python train.py --gain_aug_db=6 --noise_aug=0.002 --win_length=400 --arch="preact_resnet" --stem="deep" --residual_init="none" --eps=1e-06 --grad_clip=1.0 --steps=26900 --epochs=132.2 --weight_decay=0.0
Rows from block 3, named by matrix and row number. Rows with one number belong to one channel. Each number is 128 + 32 x the weight over the matrix's rms, rounded and kept within 0 to 255. All counts start at 0. Numbers have three digits each.
# convs0: first 3x3 conv, stride 2 (model.blocks.3.convs.0.weight, 192x96x3x3), inputs 20-29, a 3x3 kernel for each
# convs1: second 3x3 conv (model.blocks.3.convs.1.weight, 192x192x3x3, transposed), outputs 20-29, a 3x3 kernel for each
convs0.8:138075130146116144102092077111104114112156141110131151163163114140091147157055098097155157111164142131130141146093112182115165143114096129087102159109136124129148129123143096140135083116144125153174117147127133144117092151140165139112126129138133042123103088123119134058
convs0.9:089192151171198198214176191124140161137155154168114114134091106118107133159106148095143144111162145115143158155161129098100092077068142083158179082163166139147186129128153088136142145158098065121124143135052174143134203139110140126116091092166146144120152096104114123126
convs0.10:147114115152176074135158115090110122054098152166087167115128188039138154132107178081126107053089185062096186137179117171127140094099144143096093159122125162182157109107150127149122151161147075103144155136160149163148112135131113093110101095119141146078152168068158166109
convs0.11:114215145113134145139143138115139159160116129179071139130137145192057176139042109112134110087059141150096162129120083137147083141123099086138119092187141119164183136124170134080138166104114143129192171115085123107110143131131099093106123129132173149119155141111133142105
convs0.12:100135127142130140180147178127117091094114139115128174160159136117107117108173188128088103110123147074123143130130145108072131102108172124157143121130096097170142114076050106154158104063119130120127101087121172133131118146120103131093131144146096113150071145162115125148
convs0.13:116071146152085221143117188117150163027156122104116145118122098131144118101096114118104115076082062108120056135138144113070117086127091119133116124094154098130146173127136135130106095134072170156117190178122147157131125131119157172185131158104099138159093144160098121161
convs0.14:131149158145127147069107122168156102135133138155057060134081084077091112106073085171144091154110105111080067030129141084105151094059101145197124139135149167147149155121067156131064187126074107104103096151181128074089095127133108094141165148144115157139099120131120132119
convs0.15:178114188182110117166111126140093067168080039146093004148178120165130139198134108132156152111156086171102030127148116142121103153102084138078118086076113099108134131117162136147149114132101158148138191104106230133121150087106164102115154112142154046086158144102156156132
convs0.16:137143108159135133143129122100165167104162155079190132117131083146151112132171117097109151110147114116129137192125102155088126135095115087131066117145121145195161118167182125120168123147148140106159122155185134122173157138117127103126132122090154135047127111153151120132
convs0.17:107149165144116142060111124144091133127065118133124123107057176115173137076141148141079088194104140157146120109161127075143134114091099110163200110124165121153117079129097114122073127196116122098098101167126097168173102145125144129109114117082121134061089164160155122172
convs0.18:142125121117151117155156154113147115134150104178158130173116133170087095090143164122108147153139118182167075096105137124134138093114098132115102107116111126174177162140171113166144142158119118112168115120102135163134107111133133111127126155182101140156084134129116122138
convs0.19:133113120122083100141116114160138113181138093159152117119120156192181155129184122063130135140128146137137101103145157055062144138095105109131137101097143084134139092122131102120115134120126134122108165191134150156119143156128133096149133105174200123119143079134154090143
convs0.20:111133042101133061173142056060159168102174150148141127140122099184101108172130104000059136075130162123086091106138192095109092117077136089137164107096108163094126081000140088066145118079113160145166148092167136142127197148177106084083089106101120100125124138136071095112
convs0.21:120132182138160158217131138105195132114134150116150092123102132142138134145161139167156113132123045192123041154117079175164141136148133118182141068145140090130115126168153126121106158145104110107177127139157141160105148123124185157175156157142154155106117112093132113124
convs0.22:069065078102099106168065115150171174128165143184159121120103099114080102085059080080143164071145144104127151163099170135115093154156085117128131059092092093076075031086164083117131119076109115133196135124073180170092178154162116151088097137092125090125129127064116146085
convs0.23:115129112095115179192134149118137072102148099081168141097168114105172090096161116097174114110120064133110071133099114161126093183070069063190136053112126092105075115148098097149062102157084171127124117111147068156182109109141140140148105146110126112154108097109179080127
convs0.24:134149174196035116181138155100113098118133129106161118099113103136128117162116073109142117138164120135192173104044157057071083109177108142146141117107090132126101113090144089077143137111138111093130112126134171110116151127113147159141150128079127087154170116186116126107
convs0.25:110099167128133158157125142106133106103114097113142118101175152142159113097135167100151116123061066116110078156142160117119173080095179163106110118149141105145088176131124137124082101112069136124113152159119132114144160145134133131187128092131101163111122133134148107180
convs0.26:114169110103151103088089138117140143131115156133121103109125127162068079105073038139150173086154148150134144128114132096158139084205136126077124123110131086162113111125146097097099128113142113124147155151171178110072153159152174188126118149166134102123159132162157158085
convs0.27:114139157153157104152173136037113099133086088116182113125144111152177134094199178033085120121051110158139083140119155107126147051112159124155182142151124159195121126040010080036000142111086098063058142084120103132190170159143146149166149099105151105110112147178089084191
convs0.28:143129126158126180117145190185147115197188156150157115149098116103087105105163140163131120187146155190111148174162145080138144096119113172139123090088129122108118131138131124163146172184123140140134102142134100120089172115117109114087121167158113163150132112148142123094
convs0.29:127135170152075163129145130053118136149130130189115080083116153117153128123104113083137137128168088137106090129014151126086161089112148136136123175146099165124104116132121051128139095130146102133149090148144151149105127110096107123156095095157118092157148135163096080142
convs0.30:108177159090169138140111145169109139169138110167144100096135158169091143121081107160099123144102089149151086148177121120129125125142112131142121145142115147179140206157106149129158201122149148138100144119128195123128103086106068101114129173135086181113148185139188196137
convs0.31:107151157123093117147098193132087103087064125023092082094131126106070075140091078172127142122128111086133161153128164128144139083095101086064136132178138156158175163194112172105132129030114120084086145088142154077141086084107099089101136088095062109159115136142184163112
convs0.32:128096141136133142169150145171186121134134096108103137176103102078102087160105144119120108146160088090073110146189182094091117116095110163112037113114082133116146130110123125123158141169153107152123073110118118109157167128129140100080116060075159187154143122097124116126
convs0.33:095151126085094144051088139144110064124104063146182097125154101135092081154149110166079113078047099151110087111120109210145106166117180183162152177136086141132104183156067148063091139117106106170142159164080122183162154196168157161113154099125154149133135138181136163144
convs0.34:087129129122114126107131201046077054070134122158140146123105130109066147131087129086093126096170191103118137143102142072078164121099173123126073162152118088118120108075096116121152107160179175092098123137099188152112108121115172070093129057113103184137139160127105110164
convs0.35:121150088108158082156123132131125179133118122127113131144177137164124162158109136161139172142161134107169131111075132109085118141092120135178144095108123098135136148136094122133145144117141147163158096155117145168137130188105155166131131078113139104117121134138149132167
convs0.36:146099125162080131184117121211172180105108163140147166093142148123108091129049075091065109117077104104154149142093093160089091172125143096086095112133147113108098133153149103133154126175179169169116158153111173170129148018082138075122146111116048125139123125122135121129
convs0.37:092089157114095135093103099148128174151047142083033148103136091145162110129167062201157147079098118101106138071105116066093095085157161122139107165127103167161110159157149159117136121078105136143149127141113105138103151157142165149087184152126151155190116143142116166164
convs0.38:123112085158128131151069105150099126174124139106129125158118098140160149039060087086121127157179169130128145172173144163147093138061047084172143114134152116118138111160204128165191168172130130102116150160139120148118102175159155172153142123107172154138117082096163102115
convs0.39:179114106141066153151034071127158162123160170144166155135137092145097079108118065074136092121171151172209158155134141164153199124129101128181174098097104121138104115080096159158134148155149149098082166146093130097106112097108145102102155123127062052093092074075112152046
convs0.40:141103086149172123059151159114092089129101079156076181153119130150161095157117120095111093187097139173071133152146099081182109125139135136080073141114144112112159124082101174116118178110094069045058150139039114104149126128142131133130170130117116167169102215141086180134
convs0.41:153167104152203142118138132082095165096094127125042086108121120159075109113140091102120121166123157137058155124171119133125078104090082137145129128109124167119158118045135146047093178051103125098121191112064192104107139179149100121137103139120153156148132105076129168169
convs0.42:122098099117131103141148154180164154115091157108120204153143073130107103185173168117097124184145112137129125152160185103114121102127083080114129137155131184144114134121099103089115095091109106071102132101138134165184134071122159093057169110102095164138095122164120116203
convs0.43:115118107108145111141128159124134104153143157141172139139149100144157114144213143130112097142152161160165073176152149155146146169156156139106092108114056128165095118075105150155141114111137159124137104095156142091136136147095139162104166169168143101127111098109156108140
convs0.44:110171162117132139162152156090127112102154112119139122162142144131147073115154131122151105123124147099095128115178160068133069081095107120093086160121091096116128175149133159145146154153158166160137172189114151126130122200164116152153153163188088124142137158126158133125
convs0.45:056163130104090093140102103125127113157129134146185172190120097177143124153193125131137141150127136160143101101117135171109142132090119094069134113050095133079072102095139125121140110131141149163095172164106136124117128076113166113134147155142110160128128155100092156161
convs0.46:150078097100084106126129110120089104149108134118120105132157139196193120165183153097148128146137113117084071094122118132093107107131127118107136141136141081095185147165176127168146117103083105075132147166088171140153122130134105127144134175179115071122137126134189200173
convs0.47:137163160155127170138173174153129133117119125152101069122102131156139111140153167147118133144086103147119087125045094122060124086114138162164165162137122156149113127156116098101063165132094137173117135116084176174164144147151126099117126091085147142172168139166129177154
convs0.48:153223078118143081084142116199141134141142106118080096079102135138215140123111130078090129054073086102046098135039113067111129113120123096159113126204118068149124061061110049031097122014119154127113126139108142094114084101162097141147120141125071113103101150129115191121
convs0.49:077158137119097104120163140152080120096063108100081139137154143111120141155103066119113169127083107139117130128136114116114102139159129121126117115125122092108122156120157160092107142106105136113183123095156205130161152070129114098137115130117149183136132150148102161167
convs0.50:104150188092133151173153148159115098123147076104176102166160064126164114139173122097110125157129080164155099078077156131110114160138120163113125126184103140184098131100109147135100166168055159203078148175131130123142178054082122116098083134169122087131103115112121065136
convs0.51:144150161130156177131114124141121098154092143123129179144153088106160134135179165188100135131134126168113113149173158146188138173221124136138125131129103123115087131125061204149131134107128144148129122121180119113101116100111145118156134175189105145146127120104146141113
convs0.52:062183148090124099105161168116111128128092135145125121143040148161132126171096121079158145100067105052026105163102103104134128107108157167122129144106147141109143090137070099120117108071092121116090141144138141123143124102072117128110117090141086155132084124153023120135
convs0.53:118129152131134198111123128100112111123112126149139145068139098111195119105135138122125124117140163113127106160148116086088084158142127077119089090118141085083088064043099162140146147130127121069105158171123150156127091069053103069061125089056099092067103114106169138154
convs0.54:148126104108187116116138139147148169098126132095107146114154175126136124076060114132075100156144135143110130210195163125138116117115121091145123144108114103071124179177148149143122148100149129129145176151129080163107108130103108145134198154104103094108122097144153138087
convs0.55:125101188119148122100133169142134120107097145127101100141090102166082155133092139133112096144138126103156114121131087144116113135107120165158138149177141145116152128165140158163163117119223113094049126135093126132090168088093135116158126114151082132138107126084075111121
convs0.56:118170178103142175137180150162144100117150087097115061116128114115124114153109108146141075151142116176106111139156097125127131157144121135109091136119111139108076086075127142105110135122099130108082172128078142150087077078173111056084175086055126127120146114056151156102
convs0.57:103155170172141155190169173142125153143126127082146143158091134105152111115135192095067092163135105101169094066123092087127062093140095127097153134090073132156099105057160113094146096080130069125082132140130106147212081152155080085116069094137063127151128115111138096034
convs0.58:136164129137175148070142165137121139123091084115085130119064135149132109131121082133142087143140098177135082151175103102123079121165092112103082083109119123094119135162181115109122137134090123157097133155106140133134141137096118089072134146131139174152124155084105155116
convs0.59:149147136108156148160156142141133135134117114121177115173152112123120076128163164139114097145134158198186166163101076140094110158186142141151111079087118172132146128105093153130122203158161167183149152168125144169188189108061160140114119088093127148141132097108053044051
convs0.60:114123137141123169133142138140152127173118109171143146149072086168143149138166145186198211157119125141128115090128149102173138115126090115110134156114141139138185110130150062123128114136112158157137072108120063155153154137138092111112135174140106149166087113116090104112
convs0.61:101106114084124181143188168150134089113109104124141106152125099100119111058095193146085150120133138107186136183134177138139119138072046142162171112176127119143116161184156135104101117158134123093057094123139122123125105120184138131110157135056126141154132159156120132167
convs0.62:152142074134137124126093172094165130094141097083112131088167127047099139146127078114086135112113141158101108111088139080060169178116092120138141107068126123095139154135139118143142123135111167084142098142139166135077112104133139084146145107164155201132160169121161102123
convs0.63:143064126144100126149131135164142166134146143113158121161146090181121091120055124121137112131101146151143101156172134122113098147143132164087119160136115127125119128083152095135128092108140187159179119167161103152152105135070112178112133085114134097115075061103107072124
convs0.64:087096128120163135139178163099141165133155139156109145161091165154107183129123150060172133085161117155190135135117126110112161101125169118121125128115119157123093049131194057124101154154152121118156142124138198148135072069079101142141115127129092157134108114153118123169
convs0.65:149154130150130154170158087137134165149181170122212155186148146181158151079128143136095102109123139124165135194112106127130105076111102085115164135122163146132127128125131099116111128173106187088186157147149069136136134138050096161075128161128124131155139112155106060122
convs0.66:132092182131093162117061162113127133159112109130061088135145076116164057106155096116143115141157153196091112172114100116123144089110154144104157130131134135093107104103097151116120145152089136116132087118081115122089127150105198153050122138056171116088181119125090077135
convs0.67:111130173146116166133116173136113069110075061134114149146143057098141097103143102101103187083148115123151111086088119156079127173134157101130096144132134188171143176129076126112056100148064110169121081131162060119117172126113162132060123136093147148156097159158078096147
convs0.68:174113204084143163137169167108067112123069141160107145109118101082056144149117158121095107151171141085111164094108187135078136119135138150111158129106144106119172087086100135149166154101164105108161124072145167089098149079144155100143154088139137130111110078033120160067
convs0.69:075125114120178119131096145111161118174132136129147147082140132082106188128125164138118111131093080103121153096071146138069089149121104169135125133108147079083140126113142097121169098123105105163120143149138124136165139123076144137110106068118118113086115130064164137082
convs0.70:147075143196146160138154121144190137159147103132148128091167140140138173116112136120147127133130082117130104139110148122132106126114101118138082139101073102091110175107112150158099123141120116125137152090161147123131136098028136154062104148131133093079131128083095092063
convs0.71:186152096136122120165085139076147151079107149141162130043095137094095138077104069156209106124153117161159119123165145099200155146133144086162147126129129198141125126183213079154155115149134105127135122159135164188145127102131103080103063056145127068102081133134156112118
convs0.72:128137118133186117146134143091095147106121121097106129075122123048114079120054128117122136133171144089138140133176061117132091162130087166134117088085079137076113093123144149116137105105151148170113191139127156135106156175141140125165131088155143158115138142118163145128
convs0.73:120139156084111091130156104056152124094145111131136126159161109083048092096112105129143115062136082046095056140117144117139139114147118085100148059141145063184137114116152083087137128096145127186085105111133129068141124174147162129153140114098133122124142125133142066173
convs0.74:120147123123094095134147158069099131099126129122078116078161087081133104132161175101074131156124143136080132153115140130116124121151152183203174124146109085080109109081101127114167124110076096155138131080155157172138142122134137141132108118155088058118093078113155137171
convs0.75:117166183125142176144099175121144115106152141128141108119083109095118132181179077126119122142127133120048109100109100083075151125136143152185161161130119132107060091053110153155139131129070131139149158133163192146112162141110154141120183141094133117119118164112153171167
convs0.76:103082173120122186087062123185151099158125144179139143118113139148110113111130103092130192123139138187113090147156145115110158126016094136073165110118156158129098096091130165175122163182144150130126138167159108147147085126142104094156102128149136170146131149158076103153
convs0.77:115135126145115133101131130164045118165058145163074108175114158163130147106118115125170179139095107122062067114160096143133127106121126104089152123103150124210166160126119154134105156153115123120084149166113131140110160141224104093150079143153154164155176176137156156156
convs0.78:131115168147076127198073121131098133150114169145119165158165146150136131131144110138138074125183137138125130075093152105098134120136180125155109142137118158145139094083094043108158107085119098137135084079126158139104167108109164104058119054154128093107116133163143178171
convs0.79:102157131162132168169140124123122124144098145150152156093173149147133111158146135194140096147114131171181172045150124113140127128174120094133164071078100121097137114162094086136107128084107087181160112140178104117155118167144144129132123145106104141111177155201115117108
convs1.8:164092102110174138068086102049130161110149156093094176118102116189150133161140135140147117197103143134091136107138171130052127062081129125133111118104124118101131139165185131124145122041123114123098091117139129121096143088085148155094088100094130124108160129115127095077
convs1.9:179143076165138102127105109123157148071149124136112108114118115113103130118095085105104139101121103123092108105096139145132178089157143142057144181146101131203148150115140068059142036047149134118106114097123089065108117143131148109147122084113145055142107131136176147141
convs1.10:125082117122171144103141218139114191122149148113110114147143146111117151164132104087126118177142110180131080105117126146152117153109178174143171155166145145154165093096146098137069116072162088021113071088079205132133129102145104143141195149130126114156115102122063176113
convs1.11:116109097133101116152194120147112117080111093186116081095065189103115153116076109117149121174113083130114116080176129145140168155164128171093156160101115151170084122117108109099132165121118103094122096089069125115149127144121119079134119057110118126139130109112165141109
convs1.12:134103119157113133127132105103084106157139122149061123106073169153104135124087146114117120159112096202148074099131137097194177117117156142065138126112179145134181121150132117125139139115147121195154140127067044147182120100146168186112073062101117071127091067114128164119
convs1.13:111082159133151152135167086095133152102139110106150122093131161134103143109087116128120145104132192133061103143146129115188175156147095101148103122148123175127135130159141086159106103153155123120164122103129132133127135161182178187093165135103116098097116162134123153139
convs1.14:148113147101170113103111105120148154081131107134174156084172149124193120108160120087146122151121152172199162126102206114119118130160145156101150164120119146086114074124162153080122108184192135127135151139148222143133101063100106181145145175123141136088129047121110129133
convs1.15:169164160176127104097126078000150116144078113161120103137107095159079138135178158106132102168106135156061072104084126101046152116091137073096147123158117045093151110126138141138121119120132103117091142144088097132145099140085072154080117085164122103133128105086170163159
convs1.16:163134081165108071152074078159121136144128049137094121101159123153141143123153113128167134141112127096076156159070139133111126064155088170143106133169090168165170147101113140068169106126142094141076134137186096119091114100144096112121123125129132094150116148123107143179
convs1.17:116052127190172151110119114196164161112186138139128154120125126113125189130135144151098104117136130106181095098108113119104137149101101178096117131087173118089083195171081181134137089082138103184188133111140115080102111115118155122134139107065139056117107150109145099127
convs1.18:155167102134121127167144109122094119132087165121146106136108162157108117105114120122099118118129132128206080109103126118168139080087144084138081117158146160166201134100063115119143095030075138148087153139113121133070112140115129115108042074092123123125133071161143133159
convs1.19:096093091089097165145209142136098125182108133200103120122131149176144141093057082086135106138189079071143042132153075107159128131134145078102094102140101079145173113116112113103115144099122162153146127158114106126150148125122127143130073127152153071140145151165132131190
convs1.20:150108034081071167109136071174166167152171122102154118068126145175169168138212157096135164130123151118111182134079104113130110103119128097169108081097141103165156163134178136167096092102092198099148160126167124164146109174146111146171114107148139143131133110133124091088
convs1.21:149114134115105151136110093143132138108123149093123158126137136147124112123142148087116190086087073139137131180143151140094085156089136182172069103122158096123118129120124109131112145142103161150085156107137120058103114197066094169061133151086179134080150122143130109110
convs1.22:135142078113095147172126125155126151181132187185163185116157155110117151091134123114153129134155114124178179133083117128119118142062134148094151126121188120097218118088179075063145144147137113102103119092126101139082131136150151152148153118152121143167077198098111148166
convs1.23:134147175154121114114165147130125184152060196201100111037085154142068140101089099070137143177142146111157109147139084100146083160125113110188124092149136144144047107042124109085090127067190136163165147114119092160101168042089173081114139060092117129166090132108121114118
convs1.24:138134125109091124127129160068104081113124116078137087095107100126082081126147070057160135055071112070090145110121110151157143098135138137140082153043124119179146141146168125149157187107090195130126131091108109147120074103121107137058066072176139114153158163149116114102
convs1.25:130139119145093124164164051177105125113124137110163102120101163079078107106107113125168122072068106090165134110156148078156133093141153153107159170137098061054082104118146106079141145138105121137119129112117120123126161146122126134135130049134150123136157162121133164089
convs1.26:119123115153099127071109089134094101156110157146098128112077130160093123130126105077180150138096144107161190167097106125119151121145116192098130144092123194065072132087162139132142114093158085187050138115054105095102147118149131094129225149117087124115089097141057101088
convs1.27:171085164141069080078084184111182148121173107119120097114149073111165102209154105116130123116169147106178113146110113118159127116159107146118131102124144111099074142151103154133129084132163158123158125125139179179096083075122133049117087123145111148149154118140149109152
convs1.28:168088127170159128182098104134134145094143131131176160141118104147110135074124166153115105114127137113172093121143077105119135176103089110135132131087134062183144124066106176118124159057134126130109159193058113182121153165097171170069146087154150096129106083073095117129
convs1.29:170126090100151089133108114091134146134116150133115077043167198098139140116164108105178122108139136143147207101089052124150101120142143110093121074110047110136105086102219132137113097059149185146128128094102171154096127099110125100136089135156116155138131129112133127136
convs1.30:143128064127143121179118148137101110134137170107178167097098117107086120138115179139118137101114098172227101084113161115118160064136156108156081107164091104067073099110123145121138161106106152121147109092093128091156021122113119124097085130098108156089117185158114131192
convs1.31:123114181155111085165091108111107105157146107125093188081160137098148125170126189134067109096102132178154160139057158137186108129117144163156095167162066138066129158083116200129178148135117117150107142068121101079163080129121131145110115175082101133106121157110078156125
convs1.32:096031092137174123130063072104066156059133074149151150099148151102108096100150115152098097138058175117098117136128154125123187147110136150156172164129070093130153116115094145124157128172147143135158150089147137117184086139102130097066135164129123070080128181147109198141
convs1.33:071050075144151180120088114174162134117156129112122094176168104179138162204180147170143169136147208172130177131113133143205118115113177170131165067134187142119189123158180187143122057099119154102124135133130083152061159167168163137151138123116135136133126109161125128146
convs1.34:095075109109112066096093102082101104080146105097166132136103130108108106077122126138132128140117078110082088054128121126111166130121155126039164127149188087146089162173112066108072117138081103143164143086148142079084164149093129168138131094115189089111123121152186205080
convs1.35:157165124129116118113080170169182109152125136143125131135039108095054113055054071064113073173157104190145103101164093131096108147134194154143097110167104101176135147079147168114101136144140198126159159143135156154117141156126140099116127136105116162131141103125130169176
convs1.36:091095136103146115086088096125145171123111144087096145172186148126082095155132145159106116180135161134098113180155121105096121151115112138202168139171113150103122085092107110106067102120128119170154140098134179107132170118088119130150077136098112141204189157150099103182
convs1.37:082119158133071100110136150084130111136153131171180138127047113098090107078070043139151050075105108169155099098147170148173147170137139089103167116148146171089108085102128142135137126199136133117020125127154113102108108135145139123116109130096137142175167148107088164146
convs1.38:185100163192127132094067087134114153124072091157193185127143110127130134148150108111117158096133122140140109179097102117135135172112136131061089120121133136091151141068151134115124153175165126127086139122084126135065160120115129140125139124087163072149083132158112136140
convs1.39:127146165157209122083126139143092108133165144096162191133090070104098106165193160106166146155130109142182138158093085103094146120138123114126133170126144114156100168115122098071160150108114131184122159131098135088073140119167149160169122159169160160153143154128138081133
convs1.40:113065050093116168125105141178066097119213161122155103102110170085099106134132085156165181128127155079206111132114146076156154154148140126070190149133175172155111108121131106102149184095186147137132178148117108189132152147154150125066160110084121111092115094127165111111
convs1.41:145143119122201148162167097170124202117152068137140099181118159130107130109142090096051136129147108141178111058087101113154163175108148121099122164119171193113164148109147118085148090166114159128096096149131122126182094089149124148139101138182114134149103101099102129080
convs1.42:131165187093067075110107165129113182138165117131121145105098097127126114112140080090110079134170152066101103113083101135112112106139146129125138163126108184079123113089143179088109164152143115133144119102161164108120125119116104040193056128094152093113164129112110139107
convs1.43:123131120167188133106144101070115122110174137106111128123129109148096104110162134123157123106092088110115089170116121158136198082088148051145132124138141097149134130077101165105167128119121111189136197153101085173136138123115148085156100095145072101094101127149130128147
convs1.44:149128145164164126167128189111033063127081110158136208118093116112107102133146168115106135120091105087110098089094122124129114145085141134089097111122121097125095139133112161164133114122120126129125106118083130086134115146154157108134107108084115108133130140118152142157
convs1.45:098093126127128136117064069148105150125072118078124168150111102112109108119139096107141152130133124166099151110096065102159152110186127066145122144124151131122174093073126085112160124139154158158081130101062150150064084095127129112143139121145109120166098144126155147078
convs1.46:105151109168106126100125132076080030138114151192100151106110090164126105170133134077155064122130147101072068128103137120153116134129142131103123101130103070172159162080138112156107173149148155093122146102062071138188086088102172143097148070083120109176119182111136176163
convs1.47:128124125114109160132122142125077080133103149129101203133136101128139096131100110113105166135162100159176140098128099082126104159143109131086030121148086109130120178192095134101116077131140051114122169056168067124122134151170105093141078092043139147131115133111121139133
convs1.48:232180124135125162155133176184156123120159151077173100080104158110113130118158108044138123164132167180109102118187092097197107160154135159170152071153116119128148161087153133141139180122140130128198138112175174173143104134153117145135105145144134116132120183115121107134
convs1.49:145146084088125129138187160156109141083111163121164051112132160115120128113083105107127187153111107137102151090164157146135154118143063192076150170114160186083089101239136147126127134149162114096172113080082159131145151119089109149095113126137157111143162160162061120065
convs1.50:138120137113167140061116088126131141109094160066155112109086091092111133119142124123164138120162192079183192112104126084139110099140120072098122116114074098154086080109087091116101142095156134130093186111119160199128174137131133122115119098132130184122132154063154150154
convs1.51:112096124088114111139112166167134110125121093054118114136096089136113134119084116194130159144125122135145093132151153088103157127208152089156163113097155096037028148155083132154142148129125111170182167092138120072114124123160119128118125123161112148160160125165142112152
convs1.52:166140138085204073127123092090136104119125068068140055124148181128087159131064068124131138195094122132137117118128101052127141168147096133115145065158145159098163135157117162086074104175111101134161115071158191132128121141129094129069127146084160038191155111137127149156
convs1.53:142141130131162102148171123098100134114140144141139173148125095154125175168150080181134097115172166174175116093097183118158137095120155016047151120093133131091138134078162139145102093153140155156176128146097131068158049068045111162142132087126123109115125174124066106137
convs1.54:125063130155148169122115125138077067122149108132104133086147136107112089141139168153160131169123124133136159176117140131114108115106126073108089152103108135163076183055130109183178095122132145059129147049090162140145069111108131133079110208125146157152156178149148185157
convs1.55:133139084112134157129122139163116160116161102108076062103170219116118143134162124188082155131133143106133139165129086098121097111057068068133128101168151174092103113161143111144103086140165126199094138162127126130065110163121168151131107167129184114123117113184102063167
convs1.56:117169082108139094068066106158121129121119101146116125122113093106119111130084109146075056137144127164135088062084139170098123135116144136086205155141108133136145101101091169140116088168125122175105176157160106087128122097136092153080134103150137122185154138117115115139
convs1.57:093069114144068134130139118103080145106111169190075080102122128126122112129139150108115142159130094193142124097066140103146119121154140108011112149051167087113041036123141152083115156108142151084102082116139173122106130126110167129141164069113123119083131153105166191158
convs1.58:173079143132130152110087106145068150099163121124134127108122113095088111105077106144078123165135076096187107102079129118076133160111090075095094144127156146050136191162144129097115046126102067095135140084172153080122085059163077089111079186109147171164148159142123107120
convs1.59:164182121070112129076075109164077121172113140080093152133085111169134143133122133182121112155103119138100114116113098108093131110147147076179157054151134147194105081079081128097095155145107090155123145117100141181079080068090140101106067055153111136137115150151182131146
convs1.60:135140124088061136149156142142066169126096162123145177136084111167163125145134136139062150150134179105131116145110101128135133102133140191147126165143088081157131119144117096068130150116192104084048133086121068107132143132131129087071108140153104106083150094058136138105
convs1.61:095127113146107088136161108114130141132148086098092085089158121171127091177147134149059100135123128151176096164104123109140128138134157103157133118164138096103100120134130123166125157116165145132109101119161155118134098092067146160156093165170118110104147086139092032154
convs1.62:156071088093081139106177134098123134121127107143193117108079174117122118142169100124163095162149108163058150084103109132112132100124114181050131170078140138193090165213083152166096133204152150079137077063061111127135103114092098155096122138202130089111148126131189150126
convs1.63:176174089088168137110079117149142141108094097160190144134151072175139120133154101114126135175172076131121102192106151095140181142171131110116149125094140106132143112045130048077117054110117138127122144147093102099125108157170159096133136127160107124122124101157151152135
convs1.64:149112148129077107059159163077183150085133147153192140146131067149109146150152131129140126136181095219112134086110086095068153142090149122082091097121116141094139106128234148114157055126155116074118172119108113121168086126116157156142090099177213133139147137131140078120
convs1.65:139123093083170105119123224143169148172140144132091112149158094167116094065072127116152093164159133159174050098134103129140109118144136062191120079159093107154077180111119095089109071110079082120134136122133182160140170065169140080096093127151134147142080143161156089138
convs1.66:145105070191121113152173129134133117126102126120207091109087117148101122144143131100154095156201123128120175166153183144115085148089124110172113133088125137123153062133183160149135132178136156093163164130132093112113118159114157107075121097135083148152115131114098083141
convs1.67:103121144105186112100138100124147129092122189089168186061060141046081189074130143143097137136108088083145109092100151110213155151179097112150144150134141133148101139157122163116095059115104056100098099083126146151134155169159161086130153084102109153157157151109157115143
convs1.68:091149135105152161147100184143173177146112128074117086103123106100160113078147108135168152095155143131121152077171114143097111157134134072131138132057164116164051163137201154129180112117134127125142142142164187088128150132101189154121118141097122179089126097114090141106
convs1.69:116136134140125157131073112106115144169182158133166178104095161159159102095131141138137191082114198175056148162160136173154083168183092085144128077125138098151134144158083090097144088143135173135141141108166162143106097092152100195158109125107138190177149157148113101074
convs1.70:159160157181172144142076107183138120164073163148074082116121218100103175066105139183189127166122096178105065143066152124100099089168099128174122146110101096118173158152142057068111154092140153088129158081075185107119075129125093078153165142102079125129122102171121171184
convs1.71:128036120192185133126161180135149118114133092193120134081160112125067146129146181169147151094119156117138090163094142109102166114062097091146135134113141108097109150098143119130144156056107144189128097120136134142077151123114149134096152126098169086122115183120166116150
convs1.72:133050068097139163092143108172143134119021122172118107144101179140098113105126129063105115145114128105111127148142155115152111111170124144141122158124129128103112150113139135128086140116089139117109131058082157143167135150148124119122176125128121081123130070144114127140
convs1.73:125124119108111117130170127159137166131157075126113101145118120123170124153115145112089144150145127129101160051088097117140132137184152154116124148165121150074042143152097116129161144168161130206155130116149089166113144110128135093136172140068060162129092093126120098142
convs1.74:124161124137169130138069099149172101107150102079110098146153132114163143136179170161156197127138116146140163148132138131083143166100158113134088098098106089123117128149146162126137109181146149127177148146146139052171160088181134119119135159089091172106075082122117128134
convs1.75:164109133132173198133142198131161109098132131106078050170152080106135086139098073140137135146133105134147135092170122091155155137157168156155030133102102099145086126088128072130127150119152134141165161179151076103170203203146162149136153148099131099110163098108121139162
convs1.76:155128122122104133130152115177063150047132142112133213148164123119094152127143098143117127138134157139129103135089066126121148186173121137097087123091100148126164071139089158144095121094108081081082131086110150186069130094118166146131115118207139093136113124147127112141
convs1.77:034129131107169138181168072117059117112079123126141146102121148135085105131107073145126177127110133167112086151207086159179175187154139116058182110147151068083178156074115095159175204126168158117112165108124037155154161172064126177098167052105144053145105151110111187131
convs1.78:110192124112086195137116150126162111216122134129092085124085118115092111052152139146127128137125161171112170090104105132104093163139122084139068148120148168137136160125143108122098144103150164158126138111155100138076141118137124158149162116128122163118145116099134118119
convs1.79:119043078110141202058115165129181154126152165137051165158127148135074126160070203135189116139148163106180158119157136097120148148177109127176176082159153170119189123120146137103118125116159169125143115138106147109181174143101140115130096114111147138117147174117180107144